From a checkpoint of a small masked image model.
Model: 32-pixel images, encoder arch vit, encoder layers 6, decoder width 192.
Rows from block 5 of the encoder, named by matrix and row number. Rows with one number belong to one neuron. Each number is 128 + 24 x the weight over its row's rms, rounded and kept within 0 to 255. All counts start at 0. Numbers have three digits each. After the name is the row's rms in percent of the matrix's.
# gate: MLP gate (encoder.blocks.5.mlp.gate.weight, 1024x256), inputs 128-255
# fc1: MLP up (encoder.blocks.5.mlp.fc1.weight, 1024x256), inputs 128-255
# fc2: MLP down (encoder.blocks.5.mlp.fc2.weight, 256x1024, transposed), outputs 128-255
gate.158 011:148114137127092113106121139123234115120170137134126141119204151106111143132115133124113110144094098154107161128116137084162130106126135161174113144135116130106122136096166171116162117128176104125140161148151115146159111117117123141144129131085132163116164132115129135117088136112158144116137141130108162173103128137142118109094117142176127141126152113069092134133172153135121126170112
fc1.158 013:173124171166170106121126122115166103113155152142076140131139194120115165106113109111117134118113144131131162126083135099108105139168128117121113125108082121116072135139144137147137126112151141120130120119121130149097114134126140117128121128099105096115188151145142129081102115107127196152124147145093109158133120122123095088122133113172100150118104162144119126093170130108104139064174
fc2.158 011:125117116167152146151108180128106126119110113128134120147148126124131127109124123124116195118102146126150096115133143131123113177152113112117137132129174121136130128146119101093100121118127144115115100125117118093112141089127121139116142085139141142173149142084090174105122122134120145150104114109143156140142126168101138133130135118131150122133113141189138144166116138119115110131121
gate.159 010:130125166118132107117169167184126124114148182133114135149130149127123159137117107130113125114115138127153105115081142108125114129107105132194114181109122053101090113147089117132151152160140119133142111156116173121146107142124117144152160134123121147151120123103151103136149152142125130142120174146128125140090148129139080099103126130133117163108129118170090125100137153115161121140145
fc1.159 011:096143127138123120089071164139115106125116119114147146111091132135122091112135136124127166168140105133114119105155127139126079171164105146129116173108143142115135151128114110081124169066115091078131148122160114123116095100119119153157147170107162140108119121118113127094085111144173155124110154132163151117131148106114106155112065105117121111098160115112143109110130106123108061146118
fc2.159 010:113109173121128128180155140129114111125114143137119127136126122130119155102105159109117136145118127100166137123127174183143111136149154131066136123124098115114126152090161112117104123129106124128087135149135127126121111127107108128126129124112127095122148158142147125109116134143120099109114121142136164124117115146148097139095122173117107124117140101105114141124122110108135124131121
gate.160 029:171143130115093090155147137118130135122131130151098133131132137101139129097119121120120114176116094126083141151107138160128057137095163143124116128143205205096154137139196154117126093123074107112130123142098134116151135140125108129195118105133140165085144148153114130137175108150138139122175132123146111127111145151140090117103149132133140122127118077174108119153143197117131178179068
fc1.160 029:093145144127135167114108088116137127126122103117198117114105111096144145141138146255153101122127105137165115153143098104125182113093074084125122149106172154150102120146116131171147152132135105148126138124138115130151110130113156124103106150146113122168132154122124106115158129121116129148118130093078109148137103084123144104157132092074113137127115154130119150132101102147143126109123
fc2.160 025:129106131120118134147128149120105149125124133141131126123131137134128142153121157127140151133148126114172142124098101120125213137137139114157126134107140082133141130134120133116124115128115131121126124140131158118142132117118108116124121143120135118180131132120117138126118130134128132112131095087147139130142132131092140115140127162110110129132148124177139135140117120120130123125134
gate.161 058:087160176117175175120120120113075120136140091136135115148133124158136142121125113079143153105088164118126087118121133119139121157123175101130120137113112171133149120110086095107115158132103131131111094145127118127150140138180119156133149122110119120125105166143163168127079138207156143150115126131110155146140139092140179149105137118106113128103124171118151119118132102152099132120123
fc1.161 056:146132128104141107101103100169158119111124158143149150133108166095169158102114153162081153122111078145131141158142128118140119143104093154119102127123117181135107137097112183137098126125102109082137120135109137125115117128133099177159050123142126140099113189149119119128154134185095108136137158106085128109116137103140096167147155105154137121122152103141119139122145169128139140171060
fc2.161 055:165124132227161132084108114109155079108125091130128126071086098063086127092127126112157124116144150150132120136206132132138112113166109069156120115134108133139118120104134139128156175132136091118106154127154093129127177109128132140112115128132091112064120161121149133133110129147142152152130141178124142160131120142126106116133143161119173149097116087028100157099112135137154133125087
gate.162 022:117103098105171134144118125138135116107119131141098142134136130164117104124128094113163160145075121158135144138131134143134151096119132188100096134114101103177151092116127117115138083124157112145122145130119101137139130123126100081146144083099119149117082037109138128126183137095170119112157127137128131117106133130120129135111074143083132150133083132158142127100143108137082125127148
fc1.162 019:138139114112086112138099096154143154120139113154107118152136158097117116139134102141190145159112110122132118145119106114101175136126133095143118132140190134112120127123170111130153093138140096136105151113106141141114112104115147068107105080110134124195143121132124117119202128118101119118165136164136195124132116161113124109097142087069109117140106045160131116126150090150133139133138
fc2.162 015:154148127139130121116165137136128087138130112131116156102127122118131153082144048118115105135154133143145127126150126136088106124155121100131124140122109189128114126131136128126158132117139132124121119152126094130135128044151158192123116124120133149099133152117156117107123146128105126131113134231122131121119137127194115158105159111143118123126117147038105139129138139126122090125124
gate.163 110:129123102164136136089128168179174094128101113124158136142090141152106127106107106047091158130153144134151144089121129115136150102143125155160113105142115105144100125155093133148121164163145157118143095091167105126087152140127097149108104178116146150109122154115102094121091117143112113131109128121151137122136133113117143183158164106135129118092156129055134125144092124107112107146123
fc1.163 124:148134146167124129110114167130187073096143153115167121142121139121140121107113096160110144145114135141141118115109148138148145105093097122160128114159126134125108107156090144134139106146143177146115088093114096108132134130148153113146090177153130104116154139116130126093132131091122120136100122132137137119106115087147117191125163084145130151112121180103159134156132124117062127077100
fc2.163 115:145084136091114138092125135146141107135133142146090148100143138115137111159156150139123138114115121145132126129151110121139119110120083110130088141141125135131136094108104145151158129128119146164151161135123103150133114138127121103122135134110117124124117124162127144137117101117092123145133145144121137128127154116147149114143128115162110154160121132159103105068150118163183129123108
gate.164 048:126110130155111142196138142133134086137154123123199116116133161072138169164100157157106118135136072126124102146118138135131104146140112153089133122096160138130169133128126109127120168124142119077104140161138129126144145125141118107137148147139136134130133154184141159137160111145163113159122130120131068139119110108117130078112151168196152150150125143107093140124156127143156102152082
fc1.164 054:167134174134126116122123130102120101124147124162137117135136099091137111156128083141129118116136091149144110148142129126146155129101116065144122110112177129123135110137124118121128132149079125114110134098073131138104164129197129100140067151063097115138113136141131096137159133175107165166100142130162141170141105135139150076060118121118135136105143130162132121103087112116144134123119
fc2.164 040:148047117099134125092105159152144124171109156124165121123120176135130129148119077126120160135120139165123126118155124128132112103099117112169077113110116129136084137104136120107106122137115133140089135106143162146129155154129143127148122165114137135092120120125129121142121132149140137172134133144117102101103145126135139139156151111204135113073131117158119097129130174096142158140084
gate.165 010:091138130154129171122176105109076156131110142153126147162111086102150165164127100139143114121143145114105112113115135131202125154124150127134149142140194105075105117165145152135110145182094143109095152126106145114146065169095151159106124122102105119108118111120109134133104127114127143164147127131139139145136156175144120096125148135091139136153161080089134134108132146106162139093113
fc1.165 011:130138129152135150139147182116118097133149123123133140123121111171135115109128152100176151100112105132151134109132104083160077104182124167140151077127157110117125119088098138097137126181102105107148148127131136135113103151103101162132147133126120150084109116129103152160079140118051093130133129154126130128109137138182142141097152121122130099146185115114117106135128130098116138128142
fc2.165 010:112125156124118134134135154116100113138109127125121140131107103157139149170106145130118141127135085131136144113080135156129152110149149096150114142105162108135153125105150139095106143151092141121123162108114123144165130134108146155131133114096137131144133130135121110128106118150121098119110109132092137112095114120196118117128146139116079121125123137096103124137134143106149133124130
gate.166 114:154099121130160120103126154127174122114129113108153118098103179155134138165111142100177147071133095125134138112136123119147144117173127045153107144044141093125108094128099121161148137159141127129106172125110129124154139116118124121077113118129121128163128093143095141077122111115113105167138140122142105135128106123123086146173123124125132119086149131119131120130093129114141091123121
fc1.166 116:129100124160079109101126135158147118101126157142138188162093127112161152129125131156112126152141102095123135152164136132110134117079100118129145112147118123122090130112145120145110093132085122163153148114120147132127129131096138138135123097141125164156164119128145129151146110096121129126149130120126114085082111120169103113178152095207091177110113119148089143119139133124177127177099
fc2.166 128:133132128066087131104132121137116127131141147131096134107149168093104100166135111113098145118123133100126151111102089137111127092068160183206091093140128119130112113148124144115146147137093138114163098122131112114132111150137133081144143197121126108104084140170145125122100141140149148149125101142102130139168146059140150155140164100145131145091152131139099102131149117139117160092182
gate.167 014:114113143140162131159138093154120080132076093122133138120116122174109137133119129108150121151164092126124096117122163155109107123116150141101142139078093156123112144192183164171119125162138132128143076102103089124158100111123132071147169140112161161138148140120099140148133119168140128167119120094122119155130119161111112134121071097129142139156141070147092138122105129119095158107127
fc1.167 014:134115142194129113155109154112086145107121151105105137117154123137136154125136118099147140170155151119145127098114117100106135109167086119086133124154107066120144138133170172125104101117145121130107117114128087119143150133127122126119173177119120075124124109163120158137107108168141143135077096162176113153099151147123129175138144177157149171147105135125098132108138157122062114127165
fc2.167 012:120110157128085157155091137120124136118138142128127127105188142107125132148146080148101123125108094132119132117103129143102089146124125114131115148110100122096137108117135132120106165136111137145109139117126160132134083172131138103106128149119130117127155111106112120112108120126101082166133127127134177118153119167091123117139126115160111115113102120146125130167109107114130155134161
gate.168 143:156146082144114063128149123134164110136154131074077121139132141137122115137158133123090150114130133140119152098133144129125125114200117155151135101136169141118136143120137122126086121139130150092158122142096052157130144171134079148124159163147108138098111154111125157154101145110066164124083156149150153144157106110135144141112143140151149141135150134153104188145143137127164134100124
fc1.168 142:115149125132173107196132089153104111123132157123116132139150182103138115124145150137119132082117088125136109153113160124138132134147140086169174098143166127130160152117088141124096099148130121083090140163091122141172115131153126131138164152144109126109091146121099155134139146157110121137085138137129105132131134138160072124164134144136123102151132079150112182127117104111146139125108
fc2.168 154:152076124160138122073102129151132127117129140125145114130101116134097127126106110092141159162127146149129145100122109110124135124141088153108096147132120116149103114137128161132132107114120113129161139112133118135132148134081102134119090102117123082159128076167092127144124113161155186107135121127134108141108135115110120144126117113158121156116152115108133098107152167115124122103085
gate.169 134:133159174105082123110143176082100123128101151118146169105143089165123134144113084135136149114125102122118152159110129135132114132165133115109128182136141180135147086123123138179139134124140157136131132137152117116168122154145116150155167092109134178139160129125109138130142130128099124131097135120117143115121107111135119147085155131166130141122131140123102166097122167105085115141150
fc1.169 104:116129142138100150121128135135141149140165143158047186126144144085132108126116126118144151177110128120136100161124139114143126149075116150168121125158156122135114119131130074141145124099101178184155113115135111137142099106159119111161129150069084137150130139161146119103165157088161142136128120146149138116153157108140118163124158112118121127109117149111134120108143115144128135140157
fc2.169 120:182188120075146132143131154142056126154131118161146128164121077135119095150102171111118156100115174126135145133110113124161139115180111123139148125113112128138135118118118115102137159101156131111154094155144082126159162129126107160139118084150150122148112130150142127143126132117173123063127097094079122141126104062149178167152130138127141137135138125172154176102153092124098109089141
gate.170 023:097173090116119183131138079123142178118126101140112126133107116166141106164124111076133070125120119108135119160138096108123112144113156124159130151180174087140097119132108104128129155131117081111078102140076144133128137147122146117112109164129118140142154141090127128122127137175098122124116113148141128155147123093136145130096087137104135148115091138142143123123135106091137148138138
fc1.170 028:183114134171133154114136152150143093107120119114172143126087088163117144073119148094129149114120106143114120146142107112113113145211086122095144140145163148102074128105135129125133119134151047104116116111147102126077141128122101166106142116114145115076112126136103136125087125176155119109102123147156117123122121119119132147153164131108122118119135140113147138112096168129088132130083
fc2.170 023:109120134146122134158176130108123146126128117130137153117121069107116109157128155141180183124135160131141150145116131152167115125142137107132131128128127088117125129114131121100136145145071107113101138123136165112142128157124091097126133113122133087142122126139121131146128118157128134139126108105157164128150134109158130102106120177106125125119150117101130134133105110124154124122143
gate.171 025:098120134110105063169116157114071106096131147158140127188207141141115135139157137128144103052147106125120124107099121138128144145078161131151139131112184140118148110106181120144163122115179093096135113140148163134112113106122111092160147130152115116088117165149118129116165115110158119145151133114135115126106142185117101093138146089068123136150134140121109118134119116174098131116125
fc1.171 029:124066111160132139112109107146141106101107135121151140147123121142138129178104120196145129136119103123111147159142113158097111097075129138116153121135161096147122105165132142138114132135135138200126132124115142146134096157129122139074108098134136124144107114113082142145178124105127104123121126147097107109126117113121135118145136087164106115112093113115114124118128128147132132196164
fc2.171 029:179158129113149129132107110133116135132124091137115135152117107115112120081103137115139172109100115066138132148159135110150129143163188136137148118110199100129166120109109113132108118118183110131147149131088154141108126121107114111126141096126117185129068098119109118119140136123124147070119130121109191137130109176113136164178107158080114117141138181152162132134115085141109134147186
gate.172 131:146137137143135110107152115137151096122132148120147124130135143112125136108124125139102148127115125125101166107144120140156113117141090141131153132135114150112121123105147144134114147128130124125150121113152083122103138144128087163139118135147122126110121152129137133138093128126138130140149163118093096127122117121148122153124152107155140145113128182119113122116151161139111138105138
fc1.172 083:181099121125137117143132106111141141112107149162058135144139118121129163135141120185137122143124157147115127155133149149117141131076134101132087109119111133141136116168177150133142098107136179154105160130090146138158108110158140104133130102142129111138125099127140115153202135080152128101113119085117141140130145130104131125115115149128159103148103139195117121129122093150152164142161
fc2.172 097:155130118115145132112096126144144110141127144148126140124148127123128115120139143159112115124118129128115122135154115133115123116093114126167120129120107143136123118153131128157157141121141154145141122127130115132123133100145118111134123127134129140110108119146143139120149132102150127124129132109106099134123127121092132133173144112150150130132122154151135131131133107158139143135122
gate.173 111:119129091135152137090133141163178166148102125122148120114102159111102093141066137075149125120130127131143130116107135119140147133152123103205076128135112123126074141118096154100137153136097213135112078112146188130121117120137145141132111154179152116123130121151138156117103143154138128116160146148142134107142139135147120179148152106137130142074137160115145074114103122109117139136095
fc1.173 104:131119095131092107101147161167169100097105145139146136125072120109116140137106124117140130113131103155142124154169129132141154116107072126133123141170117127118103080119097124135131109134124115110122108124112137090138112136155137131160126083147135132111162130139154101135107100113104120117152130118157146110114151100153107121131152096155139184152110135113115056139142148148134103137081
fc2.173 124:149105130128141176142126134139178075139151161124126111120147134129130145176144083135113113132114148149131096142157099117123108102120100102154124162137106131108127098122126118149149168131156174161100111134106138157107084139140137110105134141142104115125121136081151127161112092123116089118120145125126110145141130120151226118141126103161110179128137143144113105169097093160139115110121
gate.174 013:122107135137115176143108150142191136138172166124165128137124142141151106169119149089118159136156079090120166112142128132112102154151099107137144099131113107111123084105079115103071092131080136144116131154119162142133092158122114141153149134122116143133140143137114133153074111103102123084112140123154165130122144133124140129103141128142131113097119172148120158142140131160157110125134
fc1.174 014:114151115159134104179144157118117122107149116153090133099134150118125144129123146115146120104135132151157077134149129138153108140121093139129132151159118157127157136116102112154140136089130103135140118132110162146120134108162146137129109081143105120118129166145133137137168140101126132111110135130114169132122108177135083075108112162150191116152144077137127140118126132145121104111132
fc2.174 013:140133129137149119118161129118122125142109070122169062150097158115096123114070155116135126099133148087153148136109125107141150145162112150131146118126214132145121117111122105119134126109155130117142129109192111121083126173107142094116131158135111140056109117177119097123117146138107116114137150140110130131118112151124184158118122149065169114108148142118119123102128111153063128118138
gate.175 041:129106077158143111091131191125085127180126146133134137113123106116163101209102108104131146156128147111127125122135119126143155119120120038158090121086082131142123085105127111133114143137126167148105138136133126140127152114118118147149092107119117131204125146182128093117165127092133122165182109114110097133137123142100131168118139141113123153112137164108148125128144093161156115126169
fc1.175 046:124078065163118105096139120140141130102132129138081135112090100160165161146126138143121120151143156138165132123143125130138181114131121138139137124171144088142099098161155121127084083117128118153143133110069130136087131131107151149109123119154117183172112149136090153142151143154116158138095108119105146144119113114128151104147080087071147140138130145119122140141115177181158135150120
fc2.175 038:154127136090098127125151121128167137123127144125136114131151173147129089136123091142109071143158117148124134130095119125150105130113103164133160133137130154107128123135131149159120154121111156132162112125180108100100120154131136117137125135140133119109141140132141127140129118098133090137127151065139108124146143101121108135128141133151147139152128132147127118138137140112085130117155
gate.176 190:141106122172159136126160104131147115121165111118148118124141168135146135124138087049104107130101116101145135068110103119135159157159150089172141161094128123142097117125138156116140097164122119180131127111132096110120141142107134157095115095136112149158096128143122149104101149191117137173151158159144109157148112150149105155134141133116120147096133113116127125141097162091107131127129
fc1.176 188:085118175131107114119116108137159158041111075134127142116117154091137163118100105121136120140135106105127117156120154133127123115064140135158094112167132087067091129151060114158105157146094155154117123121079150106139084140119164112120085150132134165145150156149106119137152125161112142135228127114123133132110144170126127083130118099118123131098120088139098121140129137144169156170126
fc2.176 191:116128121139098107146097167129122143100110158112102115166165130124088104088127132108151141127166122089108134112093155127147112133136155160119118094130130156134149141127120137093118135110139149115139130117116160149146141120118127138151109119107125122128170097102109160177109114121143155106131108128165141126125124148136085133103160095196134133124126101160087151094150118121145123121150
gate.177 016:160131131135126119074121157134135148120092121110150134157144109187107138109131152117086143142141149145115137115171116129093092116146181193113099144094074120125076126096098118136118149131170180157115129151153137146097141166117102129147070125147161136142151069108110147150128110119160145123085130121121124124117159133144122113191134132152126124114120216104133126086110131122116086183129
fc1.177 019:205108120132096142088124144111123112149127166164098155118123126087122088106135095111112136133132148143147131142108108134109124137154097114139119132133179150116070177117141118122148061117117116150134149095130088135152167141124119127093105119108133104153135171121149120124144111131083150158146085113115183136151118137132130176109175095157133134103124163124140132117137130121122132146129
fc2.177 015:136135134150136144152142142130156115132134153116121135135100164145142117148152083128137082137153136161123126142107124148114090103134118112147149103140058111119166116150122143108100118152136120138108114115126122157129127131156178215123136169128128117077141172137144111108110131126131107129125118152145116122146139134172124138143158091122105135137119101042088113184118134124154132142116
gate.178 100:076103141142125179113133142128145085121155150116147131092138105098105121129146132146121127171108148140131126084146124140119133124153111119106174143153143070122154136156118123115119122116152195142125112119131112130143166087132107139173097129127122152105137147115129134134143111098153123138100103123144096135140130091118152158144171141150187142112131159124135181147094168135106138157115
fc1.178 100:145067144170116094100123104123099146112107118126138151111116091131109154149106163109125152139125152133121113106125188131137118139171114122092116128181164095116142122153076147151102119089112168129171158131124152101164113153098167120167139116115136143136122097170097115168114136153122161121125086102112136150135148122111141124148105141141107102146117150119110139160140117161134136126131
fc2.178 104:114141124136154142175120129142104066112127061137123127133052078151175145128113108129133149109117145104132108149135131135146141120112112101133101127128102097115125095105114096112133144121169089157153110153144075105154147081135151145130126091150144173149129153125124151088137143149123103136121089131107113125106143112103126110160124104098058137143138110121154141145150102138144134155151
gate.179 017:150111182072104114107133150129101167123102124128106125155131142167139133162179133162132117096146092148120134128102118138118121087166110122130183121127134139157099155133137139133117103192157080104155169123068140169156164121134126144130166147129135099125123093135111129108136144161156122118180146129100176105104128159126115105148141152127134119139147153113120104118155167136113123141136
fc1.179 019:143143131113114114108114160154130115124109137143115134112103130112112157073156087167104137153121116161127092146147117118139131123128103086151102119101110182137132146140152138126104115133111121118119129062135136101171129145114118138139103129148122146102129157093130062154137144136109126122122126078127166124169172133117118146128139161137121095123114106117136101160117120122121163122121
fc2.179 017:153131124142090136089132121116113127084132081125111165124103068065097146083157073103148170117137152120110126129129115135107132093145147139114123118121083113117089113112126122065140144141153124141119108126155053128161155143147161152126114117142144182105116144184132150093133105124147167133118105211119140146130118112155096102135148148101079158123163119068108137128131111147161115133144
gate.180 025:107139140141145145124104125126159151066129133087146131158119117146106108126117076165148158108133128101113142159145107141125122113136100157131165160126117174117090141118077131114140150135146111140119106111167139114085120171098123137114121105156128153153108079063126126136117129118158123065145154090115121132107151124137151131155146098098123121070095089116121109087101109116097128124115
fc1.180 028:143117120118108122133128133145135139186140123136174143119141144143105169130135122165144115142144142144126123119138101125145116138145122132111126147097139121136148129138156137151145162145165127160094133132176091110154120139118154123159118152168120120093130079134122131139146118191149104133136134088100071144117098085152142124152120129161116119116074179125142147112127114144090125104092
fc2.180 023:096125124073106130110083113130129148157132099139118148133126150111095140091120100131094172128127101061105130128135124164127130141101163143120108140132174172145127131124125144139146128117145130112162107130095148112141111170113083072131109105131121187144140090090134103136112098139121145106134122055137144163136128126119150130147104109119140148130130144255132132115131097065122134128153
gate.181 017:118105150114169155080144130153144152149117121133148118201138096106124141089114165137114148164164135115152154127118132157108135137113075091117112141145125101114132116128157169125111132093180145144123141160164129127142120142082141153165089119162146192174116102142094101097124141172115150133160140152123108121123158136112135127116111135101112121110137135154126112147121158131164118121133
fc1.181 019:124136107159102106116114155139116112146151140113112145113130087133119125131132116150169213134141142151118154127131121146094139128165157172080138127159155081150141123112156124144133104121166134053118122098096148121151154108105131136065112177116137125110166112127097123120115129103127162136089108115122142105104105091119126097107117159164129162081137149065129157101133157113124158153114
fc2.181 014:145068133098086138137155117119166115146133111133116147109102137137123111175147166119112157135121130103163123128116116117185074143092115119132123124153126132116112095120133117132149120139121121132134125128101108114129159154181147112126117120149110145123097160166180132114125153101124099213109116137135167131175145065149151130118153143094068164139106137092138127134132079139151115120119
gate.182 024:102114114122143139144168130178111113116106113119170115166103137109146135132105095091144146113111119099134142108122123137152125121118181117133149113116174130151119122139144107152131128148143078096128112137044118132174150151136113132132139146158135150169143118121084135142128136182134133117151128186164136133129126109156118118112128227122128130087145056169120150116145131085103122161113
fc1.182 024:129127120133122120161132114100166172116106129120085114138149163114111139128088120190152124130094141115126148153114134145100148115117112103146093110150133171133119133160122118132147117128115145148097160136130179129157107113135112070125123132138120079114126121136152096141172126123117093102145121134109135132130112168113111095083108174104151121136119088150140135135083118141139143114214
fc2.182 024:162155126114131129109075130147152114131132142123125129110146160134142128136151091136112116120132129128100115126155138140085116109101110126146116129123079165138119126137124120143156123128145141157149128132136113116112144097144114120126128147139127145118117142132156148114148122099135120124127138099124106121101133136085125132149136105161103140112124138136124129130136129137135128142101
gate.183 248:149091104174128104111144072143138131148114140106118115138125095148127131112141158147111144140126121111116152101124148130148116146123138156110170102205147107121115153144128142152089098107120134152141145112088095139138131134136143144141154185098137104127132076171118142135153153121119162156101124146137063113107174123141121119123145157166125119134159181113150128122162116137126155156160
fc1.183 288:110144123161101131144147118104127109112129122104109124136090109145141136097160118152124103143100079096140109160147136119154147181111168143128174121184162158137129148141142127139152081104115091137144107109089128102123142117161153135133160143113125138123161117117160126104161147128119137157109138121210100127089150129154105098100164162118122151159100121114148120110121098095121132172121
fc2.183 298:124107142087158143110122136131114156126131135146161113146149135120136106171066158120152135115136181124128142114100121112124132106137105109132075150066111112129135089116109129134143142125136143126142156166181135148152113165083092100135111138118115096174097123145089116156075123156145122101151126147072175138138109108092159135135077125110116134096145141142121118149137139176124118093149
gate.184 014:066133153134118104139118110159112193093127123117156113142109125134120153134131125129130097153060067105173118154115126119122174141096151152118108145165108142132143134111154128124115133101181113119106157127124167155138093150074146104111153166125091134116124102139119147161131146110149136118145140159131071128120147157140095108103078166140131097178099150104129124134138129115123118159102
fc1.184 018:134100129075101145135128084129150183153136123129099131119151122162159151179114156154132115170081131104128106128098174117150129125124075154127120165219145097093114145122142133153104111109101151152168150127060122133125117132118168091122141116129123134178143145141135102130151133162094120112105119146102162143114134150109166107109135127145142138153117126151087113196139151155151110126136
fc2.184 011:155086130101102126093132162100102148141165114143121152098159084126121139134152078133158122154185142131166125134154141135128148147118187122154112133105126178128128147147134120095134123126117147129151139116106164167118146126130140140124152100124096159169118129130145128165144146141107183160118123180142187149156113171125141114106152136142116135125084125153107120148125118169156119137151
gate.185 246:157115127129141135128147085112187102103112122117123103114108124122118122101125133124103147138150121129149160095133136106149159125167150147121209124159126104085123166101153135127084074148122130100131137114098046146137163150123108181155149150132133143110154116106127123135108134126103126151096151140132136154143134112133149160128153147135159137119146131140121125159136168089110122129138
fc1.185 299:114181123121103106146095141129106154153156093147111169139125088154179103124157099118131106129104117122137100151096108122130120168113164128147103151091122201136097105147132121124171185126136123155136094123122149113101125122149147118114072107151133142151133165178177144102158141127140125131151130073125112088098129099154101106115146147114084125148092124145142135098127047132165144153098
fc2.185 298:134136165121177127129132109112117115083120120128153089106118165110085196102105126107107144079130150145128129108156159126117126106159119122110151127120149102137136159114125138121086092128162105055122155175110107127132143134100115125121148138134105128088111156112108138133101120156142145104123144135121146177137114175105117120164075163098178143116148160126124150148119160124088128097130
gate.186 064:170124138131128121131146100146153185152128133124108130091112115121116108091136132125112108136137091135128120135141153141095135121157138131133153086190113105086117136113121134130116141145104177098151111131137076105140121151184139141159127188087130148107143114176138126143145123136100143112113167165166128139127172162124121151127119078138132167160097151088127151110116138097129107141112
fc1.186 064:114152130121127118156140115158126110129123139122159112154110142142128153153161114201123141126150114141137141114151115124142127125110084174087124109131140101109166133118089113159092165131111114147146147133071086115118094124109141128142116135091128082149124127144126116122176117129112102104182147102111106110095116107106161108153101089112131134158138060120112193102135176135154099076105
fc2.186 056:066124131187144126105152125113087158112110130111191158119136095156141127129120211127201111134131088088117168100138151130156129135140154113131158129148153083099148154136159117128121120119105126108073127121126127135116096122121132193141124145129162134140141138139107129136148132142146149148126147118120113114118136146101131121092125118104195089077134116123111158115102189129106156146105
gate.187 033:062124127159138126116111150161224094109102109136133119096082140150104120123089114088129153161139096137120125122119175113133112127100134123125099116136052112129132114129077151118157242113148176160148131146155106103135138131155128125137142170112131148107144119142136111133135129138117104141126116117127072123130129120129118155147149141155146116107135087088117172092144111127128115139113
fc1.187 042:128115108183130136114122186134175052135114152123128138122093146118130117124086120073153166136147113137121136111119143140143122137122115074165095110112160122150156113123144146130163139135164136122118133146153116120135128129115113091121148209106126130063129139123130146119134119112137118122100106109139070113117138125132111163150158124158165121097126114112110151095130133113105139117120
fc2.187 031:138146119083126121122117129143089137124135128127120122120137104113134120181120116125116128134119154129131134121109135126134124124137148141127127136142105125119147118125125124082104126129115128120156137131083155110143130121107141122126127128126127128151127164136116130134124125126125139115125087069124158123122140111142171121118125182136130122134127126160129132118143135153140125128138
gate.188 096:049141116114145054130133111144126159126120115116075139083136155094135134104128143058156140086147126154129138137124143131122117140155129153099115137140113148138113129136106107117096128144120139087125117144137172132106099112110119146124215108162113135108141138128120125128040126118136131125182126143134143129169125140148111143101089116080125104123135119152116074119136139147145128124114
fc1.188 093:090120157163134143156121098090123149131128133146115132092125147055158126150118113132152128164158132120098113129117170147131090119087149111132094119151156151109142145116153105124101149111106119126102148121099152151148099172110147093135098182139110126103145160152139149176110100137148137132137124138123156146144132180154125078102067123152101174113144131181092177140131090150200132153096
fc2.188 098:092150128168152123136116120098104096120121116133142176114147089138123133085127116124131132115108119123131122132154156121126122132123143130103113150139114172135110134115136129121167156110145134111107109137129067126124112110154138152130133150137125135105125155142141135122148132140123132168122130130098141127129113135095093135076131098109138131097134139105113168108131119143079144147162
gate.189 071:125098110182145153111108118141113092094139126098139144131118151113117136107157171109102152156115112126134134110159143107113123151155135116148131122148122125190094113107120123090139060140144146147134122109143128144166185094130120177167123125081090127125093129082095124143119155152135177175069083158132117132152117117139112133117163088120104105119127110126133141119119136125119125158092
fc1.189 063:149157102114130073149166141140093145137125121109109102145115155110121129155117183153122126064124087145103144160130122152138106131171093130132169114136163117117151156145145158117105108137105131044141131146104156128108140114137111155115208129181132110126118134101120095148076118114104100094127152160174117126136089134147144116164124143104117163121151111120098111139120130113126110089117
fc2.189 066:136104129140123143126168117127125121131139162122157142121177111121125135170161124171149119133141098104132124132166116140112137122169162101133173167143156115116149134136121096141123136131145146146112133130074111147134086118132136155125142103143130148154131095131120138130131132128121146154121135162120147129114124151123161129109126096119123129131143157076135155139098174146127116108141
gate.190 051:074129116105109092158157118075104175119131122144091149118145132150170093151129137112170097129162136149154113138078141116117138125115171138090175129145144127146134139154143076149146100122132143141132124114105116150110105125165127131132135087118128133145133130172145116100161126069140116157121140143162117123121111121157086137112111164099119097156135100174142151153114125162137115128112
fc1.190 054:076178086156135104132124162131108171171135149139127139139152112148107094120133125104174114104127143099127133133099118115114103152129126149131096152132087159148081138121081107126158151116135172137122095140158112126153115118132116173101126160133122110166130119121125175115132147121102150119088105161138096121133098134142102117089091081148107119095149132119160161129127141131107129091110
fc2.190 040:158089140078106120097162141097084166110134119148101123115116114157142135158125147118141143116123160126127141135133125143089135100165128099108153127138167061128119133108133116113097082134139088131159160141120118126125170097107137135121126096119138178166145114150100121114130138124110150132124115183126172123119137136101116131109115178098123117140104168118139133112140176127122129112180
gate.191 150:165118136125122111096164113116144084070156110130126128155135143148150155118146120107083151071150144147112153140130111141147124132142094144091117150132171170129088115140105175127095108108126105112152115154095082135110109164130110158091141105165118116111124155111108187134075152161086173121129174154134170166154124140156114100113111109120121169162162157167108087126140128130133125092125
fc1.191 139:162103055137112095084117171159123113124114135127093140135081122162106114128075106095169122125144133145113135131151130143114112113178146116150124142143140116131108107145094128167134126113151129191133140112132111126132157118118128155099156173104101166120142089125102128119134132113136113102108143119133091110066151121126132133146164125169144059078122156130108160089147174119112118129131
fc2.191 146:087111139183153157187123095137180110133130142122142131134164190152116147142112154162134135153120071135122098143090135141135117159059106112152142104104144124125165137135096133148125163135088149129078139114114172138094071125158123086135124135121106071119104106138112128144154149143116082167120156132108129115166119153098123130128125083120139109150107144097141120135112112168136112099143
gate.192 019:098096118059164141161184124138116118117118096097125106133098191201160143159097116099097160136119094139144151118117140130138101144133131143105141118091139103150106095117099139128093108154075126119114149155106155106112126167105127094155166121124128122151107122158083151122138125208093097129118124127167140128132125138123126105136094183109153128124114093132095128118125117115112108099154
fc1.192 022:101163134136123114102120171133110107126126149098165122122136139139100085149155123106126104111117094132153122139165127102127123129180181175100143147113183102144136150110082125142114165153142069118119089116156139120109120139127085149136123143128131154106116138107158110112058127086120115143122122120151148116121128123130125124124156128130098118112145182052142136137121105153094127133101
fc2.192 021:150129141107124113170169129107096146138118100149124119136117086124139148139135115127135161127123162155154127136124140117141134135162131114092110123123120115122104150101127127086113125130112116115107131128117151113167120170113139147120134126126129090170147140139128112152119134150098126113116121132124180133145128136158126112112096154102108124137126119100126120134120126105108127125143